python train.py --noise_aug=0.01 --n_mels=80 --hop_length=160 --input="mfcc" --activation="hardswish" --depths=[3, 3, 3] --init="kaiming_normal" --beta1=0.9 --eps=1e-08 --final_lr_fraction=0.01 --warmup_steps=290
Rows from block 3, named by matrix and row number. Each number is 500 + 50 x the weight over its row's rms, rounded and kept within 0 to 999. All counts start at 0. Numbers have three digits each. After the name is the row's rms in percent of the matrix's.
# convs2: project pointwise conv (model.blocks.3.convs.2.weight, 192x768x1), inputs 0-85
convs2.23 105:446530430531483581483563511477488460606530553450561560509487531412528461402455464518441445519452450474462503554424466543494465427493525426523432448457484515511529483443425529533487510461523545596479455452550480520523514523550502530481482473515508487433487661
convs2.24 092:599479482559610524600449516529548444516524517577453530551454504524559547494497466502568582514449452494490499587495483519452539574510536509539576577510538489425533629569523515546572458531548497477468490498576504412522518592550525509528502491558554476570578581
convs2.25 095:535488460534587570662501494450527470538385562521485530518445580500473423462523467507544534460484456488504512544466511502521529522492478468517537599452479504470516528528443502516439468502525466528537445473563480505509531496531511552459552478555516551527540580
convs2.26 098:524474514475505553487595501524523543573436489536539512506378563501557510511475491551484510447456444466484495500439490514491524519549527466545526508537472455455620555514418524557565457467565518509505475447578492545466516562518483560473538445545524561508579623
convs2.27 103:502497553465427532557576490444511613467476473528538464467450508555476479525512552527517477436465473511507478441520550457515505522562484446491492568510485498508569523435379514599421417486562487477438467457537424642503551439402502487420531462510497536515474514
convs2.28 106:458456501421449540525575502478530511496494471488590528482536503518500520575517519545459508434478497492509523509556577490511510493553493520440462521503467611442582508505487567580461587482515578523479492522557454607396486373486516482506466452524511374478444541
convs2.29 103:505471533509553533521521513574584443538579426471533604485521461566479566483420456516508648462497492527500510619558527567424553457444552568450478483575480544368515519491563538473568535505439527579525549538531531351469471542579543505577526472550531335458473532
convs2.30 105:493591505531487441525487524539521439444541490479478488465480535506445526558419486490506552468469430514505483486490491593452526469506474529495491532478596602566437493455483494465562398499451500470549538402463498417586515513510561495611429489387488510475480496
convs2.31 097:522483478489529581616513488461528496517429588521533547478394562548496448484549478519535522483470471481465472514438537496514514513537482446493533600487451542471534514516459491540477473467537494539492456465547479533469545509542502560457521475560497520511520637
convs2.32 099:460492550476484423406479517549476511484565435469514513493573459487442517502483493518469483543548509485510517518534490509498485461454547570499473366502530490502475459473551513435559570521474574494522536512440518460497462473517488475568487503410512481467473482
convs2.33 097:521472552475547410459490535535486547510529426483469512516594447472478491486492486535459549509557522511536517557570501521476473508465570586508485405590567540450474491521595577491535561537516545517470527571490489419485452441522479496590491494494467471491479500
convs2.34 100:513438481502519554545452531556487560486456382510417424519561437559453565558504559448448537549529542588559540499534538463530507514445486514493450504503542465462546443500574486400566524535526442431556551574516500494500474485436498441582563533547452517514492347
convs2.35 102:443435473441463566533579502582547546429463425441514499485479570568404567556452551494465542498538526550494472483544649473401537427462460502494399522471530493422541433435494536440516515521435491507526513483526530578446517524517585484565541511500488493435460400
convs2.36 105:446501422501569459487513511551517415556531484474460548494529477474473539467451474453519608538533507517496495568520450577381499471490565562482500427510511532475419474510585512477508514500431534536499539520458535327555453570601575519578484523456545401447484497
convs2.37 099:484504539450479423371502504574460537496562462483523527509566446494512527496517468528475483572516518479513486548517482492472481506480547575505488370536551525474490492513578510485555567506492522518507536554478532427471472474587493496552459534443498478471479509
convs2.38 093:536507490514546581605554497490571443574460528533447542489409569547483453479435454488555603446487458478477475520439486536451568516521502454517540604491486490507521556490465546531461435496501463534470455469564478470545524590498578546516537492550564524525532580
convs2.39 097:456481443366494492434563453442510546472446538485615494507500440520545487537548520579480411518448522462487531484461534466538493480522512499516479444487486489430519458513453490562510574466520568527551538492500463563451509456530495511411465524485525486477506546
convs2.40 105:479405558411560501519511416507472568416382484515548523453536460485477490543575482538519510524519551477509524504540573456540481523475526535483508478483464552384510454552535459468473614444514519519590517592508513547338495438517459511440495546580514489526497500
convs2.41 103:495592405532496498495513476440572415535540508487486460561461525503542534520413512477483508488474447501475480432464464541455512480545450509486480533436524435601503512449465475518494392494503457440517501421530489557574472581443554485506482514434547488480521440
convs2.42 101:489510507510567422459429512542488432543504540478521576483499520448445475497511420505610579551522471483514506586448468539468496519456573487539557469529539525471379489499508519445485462521462530558568513491413511333474541519611513527554446540437490521473489581
convs2.43 101:456469511472477455484500495445422521485477565478547494530531465422509465453597498482459347520530514501468525508420528448700451511459486480557465411441442530486508464500438454531481546467551542535583434530533507542479553451544393514447498488470442563516491586
convs2.44 103:493432536495511468456489474527500502426369569514552529486495536510542568509565514498536536476426501527498516497472571444527528536501487472526557529480455532436548516613501427504553529506529483481520494545498550488409571469592475534542440490516505487527517556
convs2.45 101:508574488554505522539515501482546452506551574497560579483453549453466422405435451562532481470483445436437472530437435596447530507515519484526521551471470546555428537457422503499441435462475488593432453409494475472544586515555526542511448463415537496478459630
convs2.46 104:496585442475503501463518495547494488561547466473508480472447515496470504584390491526453559483528476502515447484450443568434500437494541541467470457500520411553481498390529504454594424489491476526563554377472512504548451615522538508531525545433502570473527484
convs2.47 107:528532455571433481540438441421531418515590519515528506498471516495536487482551459445487404463483552485419450435490431503583511479540414487460510508523456501646506516468465435518465535472548512517558484450531490514621415559465449478417557488480503447506488462
convs2.48 105:546450583423506445502571508598498583469488450546490500507541452546545514568498486544509552497520493518548509540581542456391502571520565572485539502569509522389555560545559559559562524523560521471473544546546503475387488523479512478570492519529515501529512513
convs2.49 104:393467512396474533511573440545476595392439474451627500504507534473448507536519513575446407524490509503466476505484613448511484478488518503525435488492522497412539441475471472452463526457491479548539495466504510596417524463563534499469463495445484553468441493
convs2.50 100:548530557540459454482535509545483529454506467554458451423510458537509539504498575457527488507522521509527487435547486463455481538504483426521566485529541428533445569551492491543507469551449436417359543546475487476520511540457492415559493487463538538531496384
convs2.51 100:501538505465460449432421494481500534540525433490463378547592432518549535572542538457455496515523515514553535447553486475569480484482473554529485467519497458507505489470529482466510518523542527402576543512488466528540449467418476447484537529451485490501510356
convs2.52 112:480600471570519420492412500406483374532536496466461468553497519459461458477553479468508486436509474474500493473470399587630492456530451502491474529503487528621470494434456476435427417478545493486595469426448506458640458503458525487477516505392529451471486483
convs2.53 100:534591509533476543544534511494565448528537476501482515444434483536536525506411458509488585395560482465458480495538459585400523461527552601434481511562515498525481556435534530517570465492525534477423509421496474451593412508424551508543530484540539425477507481
convs2.54 096:542463424506503560475548539498546446603549535561475517579408554538562540477464488513533548550400427518505531519426485470450530537536515441612559521431497418480594587546462537567521461480490498488482424457558467486478555576561527514530525464505562557537555611
convs2.55 099:501582487544462372404476499470486486473560548522542513479493430471549511512501489502526459464475512475476513445477430540499493534515475486466541453534479510605430563491494460509560506460492550489457535467444483450553468507507463457509461474394525498503497515
convs2.56 101:492543481567442508516515524441486504549543489523420427532481533507502465482488514491450447459475468497529530457492498568572477497511454451573472538449495512637563508437443483577511416507602463480489486471590446595575602493383447495509571463519451582525529510
convs2.57 100:534574457517514464524494475451531424521544579510566585512440559449495453431482421512567493454467459437418457506440446557477534497510486480442527522507465538569454530474459495523427489464496553595444442438459506443530506514564507539416496472475548475479468623
convs2.58 091:543524489562505574608501463446545503504452533547449467486401542557570502514495499496543544398463452487506489445467495472497538522574436444472544649491441509518530552511433475522506390491535461459483443451515462570531519535397520494494533481537500497533549524
convs2.59 101:524513457574550494544450559561562415525527524550396551496525485542522574549473485457542599575409440514508515508486510550415547543499487514520546579504524557495529587559538503507583442515472487420472532532508473358550560550468523492627446498440541444527505520
convs2.60 098:484561538551426410464430470438456468379514537477526504452526436473499496466595531468546448474500515527485532445513480485610463514516426499456519473520438572601419507527474421480507515490493516482472483499425496470543473418473435463488441488416486443465449465
convs2.61 098:444464530459546486571526527490551538542522464496437516514638356529484478477506502470475547464493433489529572549554537529468517502480579542463480501568472600444481526475491584635503468479553516492469500587612432478479507483410495467532482451525509426491477536
convs2.62 100:534531544476494547544526448454567532566545488501492488453488432535538469485470471498495555441545474415464520513544460525507493485487517534380483485566451519513446521414499545579526518447519578518427491505522423562520414467436457522482581461586505405446507554
convs2.63 099:455404495396546522493558503530504505576494440435552566479493547496434468499473440563457526558542529477520493595496543524433485437465574517490432477505551491414508408461536598509439566490472552607539485516525550512419478461609559584474496538567526464471483601
convs2.64 098:493416512451517615571527503514536510534463434452478496472507571540475503547485523448453576479519507525543500499558574478485519437489511512438459566528504536403566452493514533509487510524492450516490479544531503568428448494455540520512528501643480459453478472
convs2.65 102:467565527510448519555528505519555480557520504496542500482487513591511539589494488441508555453462419493498542431504526531503564471597432501534473582564459556590525535432453548518532465469546538457562559474528419525536559481421547493559522450445530376476463515
convs2.66 101:559496503474552506551544501569498531483451482508472504487392611493470495539452482529555575459534472529513465567459515504428532491473604543501544519502531484441471476473513567477535434565472451524493470450487540448514479573535580545548506557545488587509525516
convs2.67 095:449468537489482427396487531555472527479556457447545501450560467497421524527516486518463455523522532504558528517528514515516468472465525535460475383504539525492484436469596559430524561529484566530511545535408508473454481437523471468569469525435470478458429456
convs2.68 102:509548491498406539526581448450525567500541506546587472467431473533580476502473512540459413440452520461421475407495472477521509494567436499447491455579474525580538551456471434620557516404539550500487519423577463587553424488388438512428529456538492515517543466
convs2.69 099:486526430484499551584519458424509443465384524506528509518437566466442453491514508476534485409494498495489466468482510509511505496530466449493486566480469497543493486505420471530375459497487446512524461445546508541519542483528538540398501508505506540482483529
convs2.70 097:475533552514457409421445500548454549468540489483524492473586453460455497487505511495478441490552536509517515512521471506513470477481498556490497359545510510519444477489543502431534563521478555519503540525410522464478468465503462452549470515438464480480451459
convs2.71 101:464569518514527431472417527509470433530597523477474491520549483435468509510508457511479525545558463494515528576489431549509463479501548575477476444528527523524391467456580537441501507480481537517565529503407493420515438520550513488563508514389484473458482492
convs2.72 102:532582422505486534502524506505532433576552551498551507502362557446508464462430433519499491481502461447464439514378449534458507447511499450504478451483489454565487511433463494498477461466455508568495452404509501496564458625570546551455520507476521557475519570
convs2.73 100:460492510477512445449528487600468540459467480522547479506525430535547558552510532534503532534455460514507497519491530468442481525559526524525539464534514452439565533566513506540580448495563441395540553534550460450407557537534527468554437516454531483502521510
convs2.74 100:450534469528502467470422487454485472517528509452452405551547463473503512525567496472454434521533540501511510407506475527675486426483441517532431513437483526585534414477491395445488501453532543430682507526517548518574509466465466501461473528464455511471512416
convs2.75 100:510519478494515556568538489428517496483422525513530462515406572510515494497495525521531480438472498504494458440455520482520515504519458415527507597473483491507524521475433463545417448487512425488536467419569477577527538516485521532446528485566490588501548490
convs2.76 101:480454469544538564553522557497545410543525534457450562472473548549477526549423490472505577496409448538508556577466544562480544449462478455500488597439504575459543479493503523512559468509468536520509490528525515481493566499531522539576479446541535406448493565
convs2.77 099:538549442553533477537453526456520436583573481532436494540481540458485454480453479482551532520468418481518451551430432552460509513559521454571520532472531457546494557479451518529464349494521421490486467447531465473597518594502573507535495482408533589548537537
convs2.78 106:480575453486493500469530507498489487573606461458544504500467527432444446456378477533466511490507454491475462560470438589459489416515553543512456427506534445523482470369445518497509420476467530561571500398504497473602482547542547523483523497412506560474489546
convs2.79 102:436529488491464500487486518531555435443545522475545580499544516536441562538518516494543530584401477515493524508537539474405531496552470430512529536487539523495536519550486530462486502498468511473479501497457501460433572504506572473500395488400552309435407507
convs2.80 102:509434583535516485511405553539458498486443456503399472450496489532472561534546570489525585479536533601594553496547564493590479471424475509500513532500542517459530477543564492460560501576484525440500488544442537444481466484462484488594521510525442505520532391
convs2.81 106:514393520416531567554568516584543543482417440485485533549534534542445538526420544515467579484525486541528489550574613492351525494487556491506472545499546477344557487518512584503460500516429454505442483571553490524412553493505569486571519505549510482503465481
convs2.82 098:522477408473521552544540495456566434605512530488535560509392561554524492506456455534500575422434492465442453510433500547477568450492461478433483569518453498514570496457456505539526491463455566554541460438502515522506479537516559575463536489599551456466547596
convs2.83 096:480561459515506408388460519432468413518533520483526517565548440436487496428515468502501426552527554427520527509490414512560461495501478473560492412469523422565440483483494489466424552507479562521543506464440521436561502468531504454437474530360554527478507472
convs2.84 095:515493465502557565617543501465555490543432528528473505507398558551482484515467501497532575456473452485489492487474509508490572520524471450549511607481499520499551543477461505524491429513533437485518457444587470516516570526494555549514544487559522552511553526
convs2.85 096:457511464466515449414490524524446561462504507484556470521514457405463504510513474564448375621553574510528470529455480500511451466464568551564482393439555440531465454475564519425488575516443497532580535469456549464501487481567487487487457574398503627492500442
convs2.86 102:545524482489428519525518494445517549547504469521478430463484500554516471574471520473493465443510499473507498382530455494532495544543418460483508519522487431603510534430476494520497500506552497451470554465503420641549490471389457476449576493484472560563512463
convs2.87 104:492554451552537466498440530588495395564531524485424505442524492526510580523486486442491617498492507538482531504511434578484499458462475561461509473517480515534452487526629469438607518488495531481501539522470536359516470527531493493604528509519504385479503461
convs2.88 098:565536475646567445501354486470473450458472582589452450521539460497574508528541509449577442564508547508515522414485415473643500587511434443550576559496456457604473556546495415517561427530535426437507503519467464479551542471476420481479504540497485566618570462
convs2.89 105:488540469548540433498403509482442421542515554483427463502546505415528478498515478428492500478511473514516515501441395579567460469491501498504507475482531513553410490490503452476487392508508458486537525481463500382597496512538459505512483524456463572500539529
convs2.90 101:511562469516480486474517437519489476448461516523504425498474516539538541598499553462503461521507572515476438347461490462504490522583410476489519504501490380602522540533479411468515499478469456401523569453493498518542479545480532430496470531411509546523520337
convs2.91 096:526522443498549559570528516502557446561521584531461524522401559498509456475442456525528549506431403499498497561388499512464562518496534466571514563443490523469509544510455515522512398482493474527507457428526485472534552561532547560544500471465542571513555605
convs2.92 102:445560427480526510502536488513457459546539525438494478491512525442429456490455482470478453559550521477472444530426449524504460447491502490465436407439542463579390390414496488452418524494440494551521523459468544467560453520602529486488509531472491559446452435
convs2.93 104:495573437482420482484469515495491480550619424473474426577535477469417507519417509477461510545555495512521472460501461526452469466462496551537448450460540422570460477368559522423479479515474478476569516422499465496554474540478536490525550519389496567474462389
convs2.94 105:548430457475614528627491493529485538547466483533423496603537434476549516491567450504490511594548525498504508556516501469465493566514571585484503475526503506381493506563584531512518573516553502488517494625567499468419420544568499522511542545571508528552545508
convs2.95 096:540494461492539578599545484414539477515464607526527521530415530528556463459501483520542487495479461454465477485464512473492513517528476467503543618470483499478514537517413481569457453482535488501471466486585481543530534533523491539392530474570523531537570587
convs2.96 098:424543524482385501462555500477522550482559430443509460437531533505434508530444510518451415445505479506522467465501522532497487390508462495485408467486483529581532424394461532516536457494475523515559550430517482589500505467426500468522465466435508516438431420
convs2.97 102:493442472477528584543500474489567404585537466449465551477495447529516514441442475447474577488517543472466507555592477570473539447453481527443441454530476510450474468507529514511542585483411574537468487562519538422537451503485549529483516495585563355452486501
convs2.98 102:527520402499542548557542492483562451609513584527453560487386583508524466490457446508565566497481489478494467520362460536500555503505493452536529552455491514536481523486473512570494456496470526577485459418497530448561549528563531577485562481563509531517566609
convs2.99 091:441479533497487417400492530521470513458574444471528512475584449475456545519515518506432453542523541530529535501549516495517472459454530528514459418490531519536486429493547497460466576533442538528526527540446539478474513407510451463511474506455478456444423441
convs2.100 093:514414451481549526508486516489520449545476537543480568599462519516568556509578515529521557550427493506502527507506516466463560588528509512547562578449450512425591574626546509538475551494544533477469418519540512440458556522520515531488490514513541439545562570
convs2.101 102:529569479590457460480459526459540439543602552556489527487533426520521498465486497489587483520438437473511546490487405535511509571563478461525546517498478550601484618503459520568522444460528531458434498482490413448594548493432476434526459441395547448514479547
convs2.102 098:564554552489467538560530471497520592506478462551493463421434520568520470601430521492514494417538487470507465396539490514493515515526476488450511555588500445562507539400486517568563427503487486475444537448517428645486461508409494488483567481585475624548560490
convs2.103 103:531570502552431510497508456454546415503573535526552542500497452480526468444524491485586470468482485412392477487517414494465509530574473458444544521524436545594452563498435484527474501422525545523440506483518451448548490504541496481482483470422557390501463536
convs2.104 093:440505525487475416382494548542449546477607426467514483506576461495492546517501521484457455557504524539539533504550520508512457473494522531523474405492518493533507470484566521438539546509467518477521559547415493488459469451463475449556456518426472488472441415
convs2.105 108:491610470578423486496494491464487454556602485508481494485483490457481474470462463448481394501492484467484470472440402540562475469497457491532473470454470486670495480405454440532540472462523519531557499423537477530634515565464431492479557475447466558483496514
convs2.106 096:489509427498466535491504453504500449497504574501586559531418546480467478458504472530533470526435476485412448498448494499475515522504511451545530557434442497498536507517449470547470469428499476554518442456529521512498575541594499559444475485474506522500526628
convs2.107 097:446457503497489593572542502420493513498505502413513540541506533488487455440534503530431413478518514488467473520561545496561514445473482498448409541502469592494531447465456537567426604487511545549506438528586532596480491412478483537432543471632471436439485510
convs2.108 103:481510482471522571527551488487497505626539522479484503519473497449554433403442479534482484479504437436465503577475411531457470461510572505454465451515486469491430507429495572535520524489500569581427459481473473556537460505488464566442540467576517527466520656
convs2.109 101:460574488451462477466569495489598482461545464471622506480498490551507528572462541535491505490450445516491519441515540529469550451541430477485459561505510489540518530451448543524521451469473536477551527404474437511534524465455555477513415478404563433446438466
convs2.110 103:538526475559534482510484523555567394552597546514478585527480507499518520470440451495526574546479452492495502558441424565394555533513538542539521499497514527491482562493532512500561444513449524530488489459462501335552524581585541517598451483403566481492499579
convs2.111 101:533472508518572501601423521504457536514476483516395439510582464579467503526545506453493554532551511536584559553523535528631500511461485558526489564536514583467490458468554489450535472545544451458619517564509498497520544459428490486538542532526458506528498444
convs2.112 093:538526507479516519570480524512495521542470492561446460572444613471513514568464510497538542517540461547577484443477500517452510545516501493548550566462569418515564541481489562485484426549487418453518481470505492528483465603483573496525514533479509600585587479
convs2.113 094:470454567473479424385458526571454560446496446501456457472585440472497559558568555483462435573516541536538546454576515466535446509498500529509491421471520457508492483522570484425531583516505523434514554566424498503476515443470460445558467506411466502498477397
convs2.114 100:500595495590476406451474494503544429433562551505546527466493437514520542486471483493559489487454455473436493498483412546465507535525460498475554483536465540591458568514482473499542454459493506480444521459442493427540516518496494465505422488385552441458458496
convs2.115 092:469462487461466431375474508528450523488585506481530525531594429466486534497521463506427463628515542505522529537541497494488459502468547552517475385494535504496503456544552521448507597507469546504526531570444526452454486459562484481496435527447499453484438466
convs2.116 093:445519503482448465445461499520414539421496450472515420493593429433459536492532538478431396561522569508525501444549521486535417475456472515508454383466541477523468439493514470401488551504475475453527548554449505523501494458447458408485443538423462534477442356
convs2.117 096:439494449457519492552519532489468551414501518443515461521539491480412501505493515551440459562591555493497503500532544496494462465470504603454421489460542571518422418441566515451449624508422499552519507512454526544487461395522495465528478542480460551435429403
convs2.118 102:513530542530403430436488486574505522396471499517498435473509503552541598571500567472525521489472497544523470395514542449460484522536492501525534503480540451523530561542552437436544467524496418372477556498485496510507527515462507435584420513383481514500499365
convs2.119 099:565451553486570495538461519450513538487543514554503548513538401560514463464571443582567553504479502465526541552589528463516505578510527545450553527582457592393487532526571546530525544504549559523457488559481443478432456408457431506459516497548531435552484548
convs2.120 095:490476480533513543575468493490569388539476527491521584481440578518434504466494424477579588438452465480463474551480508584470560481527508481462515604499492605473532526506462501414464450470492484531497449475458524423502522515560627518513482484455556381484476612
convs2.121 107:485585449541407546486515537456552433567597421488465495524482494519434515473410489474480539508527492505518456482555461526398518454504466512501480530486544415558506496424501531445442455523444522502431491414482507489655514532423574443556487479430555431468458407
convs2.122 101:515503530531518531540515517499517467456474538470516589452458509477472443413459417529552547443521474459453493568501489559437542510504511535436523525559478563480452532493496531475487490490482519571402438473432539391529463483520501503502480493487529392469466595
convs2.123 094:488492517489467408390444529478445500481585438506485480532627447477472515512550495481477489565535541516547535485585487485525449515490485535521477422482526504524510453497554493433485595512499549484543534565449495477469491429495479445526477521384480441484446409
convs2.124 106:532587424549497522526514512468564430621586520507493546533410542521500485461415465510495551456474478467460486523416437589495524452540473518507492542519482511586512531412447496520536430461459548550526454395533482434643488533488550503501515477501541470475508544
convs2.125 097:482525509494491415432445566545532484538564453506435500512543470523419546520504481493497585558531496526543527514541526507442507494478509548590518476448546499485496516480593539421540518533487482461569529498458493411486555530469546454598464505360525468499472434
convs2.126 104:484513463556550458531363560484423494499528537504405454612569446452458471469588519446507461578560502498562509536478476492632452497477506571571494503467498504512463451467541501426496488528585426496629496547512490501526556504532489454516554573436437575513499490
convs2.127 100:514551499512448570513554503497546488492537520488484521419429511570520484445451525512520531465484483489491512508492475501484521488493488403411508522530512470497438512442445531519577386511396515496355477416421472533592458509425488488460495405532529500454487543
convs2.128 103:529415586444501477548455504486497545390423508584536491481531471528453499505608508526542453504534601491531511462572583396524506600468485490520545515512538547434564524578554473490440602518489459490420475541496497502416507414488456479462467481488483475556495459
convs2.129 098:538486535464462509518538482533498546556457436554439442406478544558504495574454537459511525419533568513491435396530461469443469532519465431435539508547519391539485503500460509508528476516492432488411550487471527622453426547468512495473572542579465552551557434
convs2.130 103:519520540512417583494518472522512546446445500535511442444461514582578514523505549509473446461440519508487479389516537454536518527511427449477520574504452466556608550505470450531541506480540487404439515469524462632472481495352465475490525461544446527515537444
convs2.131 104:504572520572419516514466470444544430476586494506543471451485493529514496482537517467521441463423494493421505420516460484530520494539398498462496518553452509631511566488464413508502500430506509431454504425499466508581463504428457453463467439415525429464453461
convs2.132 102:475504532502433435453472535454544463426559488462546540484571452548490521545520523516531570500416452536538552485581553492440497516510486501458519577480468573465522538525482527490443498541495538455458511537432438478446539456448551415512425462417548272440419499
convs2.133 104:519509432607568461511428523499517389519496558505427530528491556454456485454495423436532533556479487498476463538448455574496534510495483482547525511446496518558455500519502437479460459507479434509555473480501533346609575577547533513523458506422507468521503512
convs2.134 093:549511428500565565615513501477584442557448534525473539483407562550473455465461463523572615445489468478482457529433504524427555519505528481468538589515508519471499523510464523539480434495480447526507437445564502449546503588552569554504526515545532494527564582
convs2.135 100:495546479501542437454445543505477469550605481470471507475550465445476462468454450485482531541548494491523509577504435527487465466462546564493468389540536489524391477455542539470495512537477549544508532508438524397533450525573527508551507521449517510470458520
convs2.136 094:452480552485469479407483508549471560486490403471497433481617415521518553566522563484414478508510533544544539477563540469542441471472519528469453421519542444475493445497541495435536534524506503421528571568479499568462448475422447443535492530529459471486484370
convs2.137 091:625488476553578573640478501471552455556481569540479524486398547558525452516480453522568584461471434483491515548449474525451588538549503477445575597575487519460491576505477547542548417496537491526451460442511462462554468556506567550529547470546518502544559587
convs2.138 106:491418551493520495509437500511494511405393515514487514475556486521458546536643496476539473525480545543554561490519579426618502532478454467502532560469489560445543468581531470445507555542530477517546487586483524493422557459527453484518482515500435466521513520
convs2.139 095:523484444491535581614532475486560444511441579506522583504411559527434459479489477520549546510463463472463448523452540506472545510510475440523514614455492523470538533523462501549454463457516480581524454474534499513476591532558540557468481483496541513495511620
convs2.140 102:444524450554446521460545546529505434624541507503438485478515550492590554529451514441421530511485497551490484447503444552461473486497498491530458482446512483622535540533524503573572544522507552443423537499556545444559503524466500513572525491493487478480539439
convs2.141 097:524517395481525582549598545422627422578607520518448559557380569589519491450401473533539564498466473470471480505501477563409593481498507516517524584478478499478548540471486509579492493484442559528460455450539536466561484529512592578470505502542617473502536558
convs2.142 105:518460558527467591593569503518556594435460494511499510481498491574507513526552549503479473469474504528499529461549606445543540532498490479494510585529481585463583514535481511561514521500533471463434496564571465599411555438428466493540497478609457469523480513
convs2.143 099:491506426524522527562525513439558414468561471458527527515444576486484509464422498533476459498537546504466466509515474554452534416569443506443473539488550464549500463426461530466475530488366533556490484419474548489615421536550617496491500514420539462453455491
convs2.144 104:491499557494440517497511508481477564453454456541486442460507521584477471544499567477505485427497505511532479435557528460496490523552466449482503575538505485567515518466463506523475474529541448443420527513462470682449527465382501488475538503535475545527503449
convs2.145 100:493464498528492536529525488449594474571491482527504537387440528475557480475451472486479530481523579501454453491521486482416547492532421420419471492506567482511554572563470508536458588513376555513333478507452574480564382489432512470499449484580555397507505481
convs2.146 099:518557447588509446462432477507526387482487550540465506554507458497526585521520561443534522543442513551491441422463458474494528569564461496548555489437500490568513575581499412502497479480532455416514490500502529413531558560506507439551431519430551437528507414
convs2.147 107:514426510473545573545531490593529545439406495496481499526532527535514568541503527512503572541476523561507494497552617454434520498482531515501492552503529518401559484584547516485533542530481462478474505591553545516401515505517546510583470513619484454507507449
convs2.148 105:504521531428395527431619457507512566521502467508562467459460521549491503541428531517495497389486494491477472413518514451423489511533465435456510475523480409505517538458466501536464509495513535480391539453484424578487472491447512481473523461488511489495499460
convs2.149 095:529509450527584567615466506475524464547452621540490530508428556497478416464510443514554551488480444481496487564414486502508560535524515459516539613453461525472472549519441511520462418485527454523545442465530503489520548542532513546498532477527483511524545591
convs2.150 101:523401528472552587580557509582482576475413494501457487526494566514489493514508533508507526521549549536556497515553605461422514504486550527521487563503526501388519475514534560520487512564531440518483468545574518574429526471513538527554547537639470536526497483
convs2.151 099:526506556568504541573387524515472554490520448504368390465551445573459511541544555457479547470511499561542555491529542507634515474465462531478506518540523542539490452438533468447636455537544464445561536561458499486636483486414459458555607482512415531523528376
convs2.152 108:538475539469510565526504540586542590466519499495494513531529413610448530494466520549507590582518497522551542566553572431403526526457543534513506534518535493334475495506584556428560494536452480465456556534477489450459479520483524475612498514524502508472478470
convs2.153 102:506486559534475454529433469402520480411412520534510505499531475513501474483638544469525446442455520492485528433534519427650504560546399447489551554525380552499575513568430414479440542486558495472534471551493485537484508412462446465441529476487484444541494497
convs2.154 100:487470535514576409533402511493477432462476525453480539449561506460476488479586466454560554494508487491488506562505510549525487528504512523474533524529476608440407463563523465434430526499520523532499498554421562348499532470561500496535473525464506395495439521
convs2.155 099:458540454529468432440470498451474454530533519513527516533530547441472482492507463447508434558461455487513504449442414523502452540550454476615528481431488493598498523509443436476442406470520481498565516441486477469604593498513505503492441490355518569509478511
convs2.156 100:442504493504456429443515555503507492479572502461554558555542469446457505417478529510508482543417369552523512565486506456451473480524572488590516455480527530448492523518455550546444438484544454532505486490544438464489573507553508499563459460385523456468427614
convs2.157 102:518561532584420564581469466417543463442594465514518455511478481578476487518493513483503462465452456499456505439544502482574526465534380476444487570541455506626562507447428450483511471470493475460485461470499461583596432507402465466441557458480495475463465460
convs2.158 102:466511553481406540500505429529496581419476474508541424453500454594508506557554538532493463409471532514466513412540496441632508500539468500450497524538429489533565492489478422495571485430574512440550534510494433648501510448471412466410590472504441483482491451
convs2.159 095:541529418504540524542535536511541492540471543524459501539407563512517483514430512524530559477464430511498478477407509522444540519514495434586534591453531455512535539497465521547502393519499405470512466403569490515521574578487590543593489471540546580530560538
convs2.160 101:515476551444404516545506418449545464495538416542604547428489504526539503505548459516551435474514575468443474452580501461517539529522446482337514520521431513497568510503495445542476621438484575559499463529492549563446430468500470505334523493563540362485471535
convs2.161 096:445464531467495441433496514532532450435554455462521546535593401506475543468538513504464544553490524511473539556573544509478501452457547579433482438532505583432485464544570505491470644517459574534523516581521543409465468430522478464530407487518515340452449495
convs2.162 106:504466512491467562434577515545469621496501516517542446494463486555525510501455540558480425512496505512476478485433519423556466516474493446545505448451508403488558475487480507532572506506463496516452526469531495613433530537518442509497539478562435678529535512
convs2.163 096:447526516432489412399573480474505510526545544482607563486524460502537500531479491549506490472464458460490506530490475482408480504538533462526531419540483486485483505505479562513478499469503580544423562476430457474461519460562516498477451474410531442472463547
convs2.164 095:530513500531521492502427482514519429482456613503553563524506393498531496490564458477571542528400438475464552522465487467516510555524474476509565507503452541471485546581502457463500451442541506448521463517483471397500566500512471506485447521419542363517484558
convs2.165 098:487536531528407483442507501530486551505554423495458439519591457512523543532462574434451471540519535534519502440556500471464469502489520522518474436525534428528485508495535509485536522532499493425458560521516488506539471497426485430559511510477497487513471343
convs2.166 095:546549511568424595556409512458504537523503498485445411477438532526440450489515511505493492465463463523515516461480529534649525445482425438473454584482500522583559461406440492462557415528484477460554441444490455624579467502377478506496557468534442582482510480
convs2.167 101:558562551573480459553444495517496540434485497588440401433494478558549513577475597482551487411525515532503478431516445485549493550556460487424541551545533448610442551493482487496575396529496452383415575468440476535572456482417461449528490491499465553546530390
convs2.168 093:432490518435471501477584540598473496529547414428521513433505554499418508559437490530447504498545483542537526565479535568455494386431550535489422427452573491510447413413524549453544510527430527562529554461462501507468461510581520501567485498501489537410448514
convs2.169 099:523565508474515476521514456462602447407494473485592523451406448585521516546459522570516527430514541487465463470524518551491565441598451539393511520577485520486540512452463461522580462459440520446564538410501491503600394520452563460451444515467588368472487390
convs2.170 092:557488504515486575584550441443550526519428510529516466485427539562563481518472535505536535372480463512474473442486519491516527504520442450465523620529445536500552518512407494567495418474533477485461469457571452602487501499437513543460557464625492497518567534
convs2.171 093:526495439510565579632499490461561464529449577530458536534430573524480456439475448497555546456475462501482448533447512517458546509515489477512544599488464491473502537497471487522478441479507457556491435444575503487534545568546542567499531487555526508530550598
convs2.172 099:517541511535492484534516538592521463511536430489459527481411577526426520534373482495548626505498439552543459501508489547374537447500543529526504533507570493513480541462528567441552391533453468504447539420487508429531495564504591497602489501436518528487492469
convs2.173 102:485485523518512458486469508527510525386416527540477462474539527563425545596529549499538537488461458548558535477514596509524516518504465474524524578471481558508528507521483477463526410522507403444581541525446467545390563467469524490592458480448476505517499468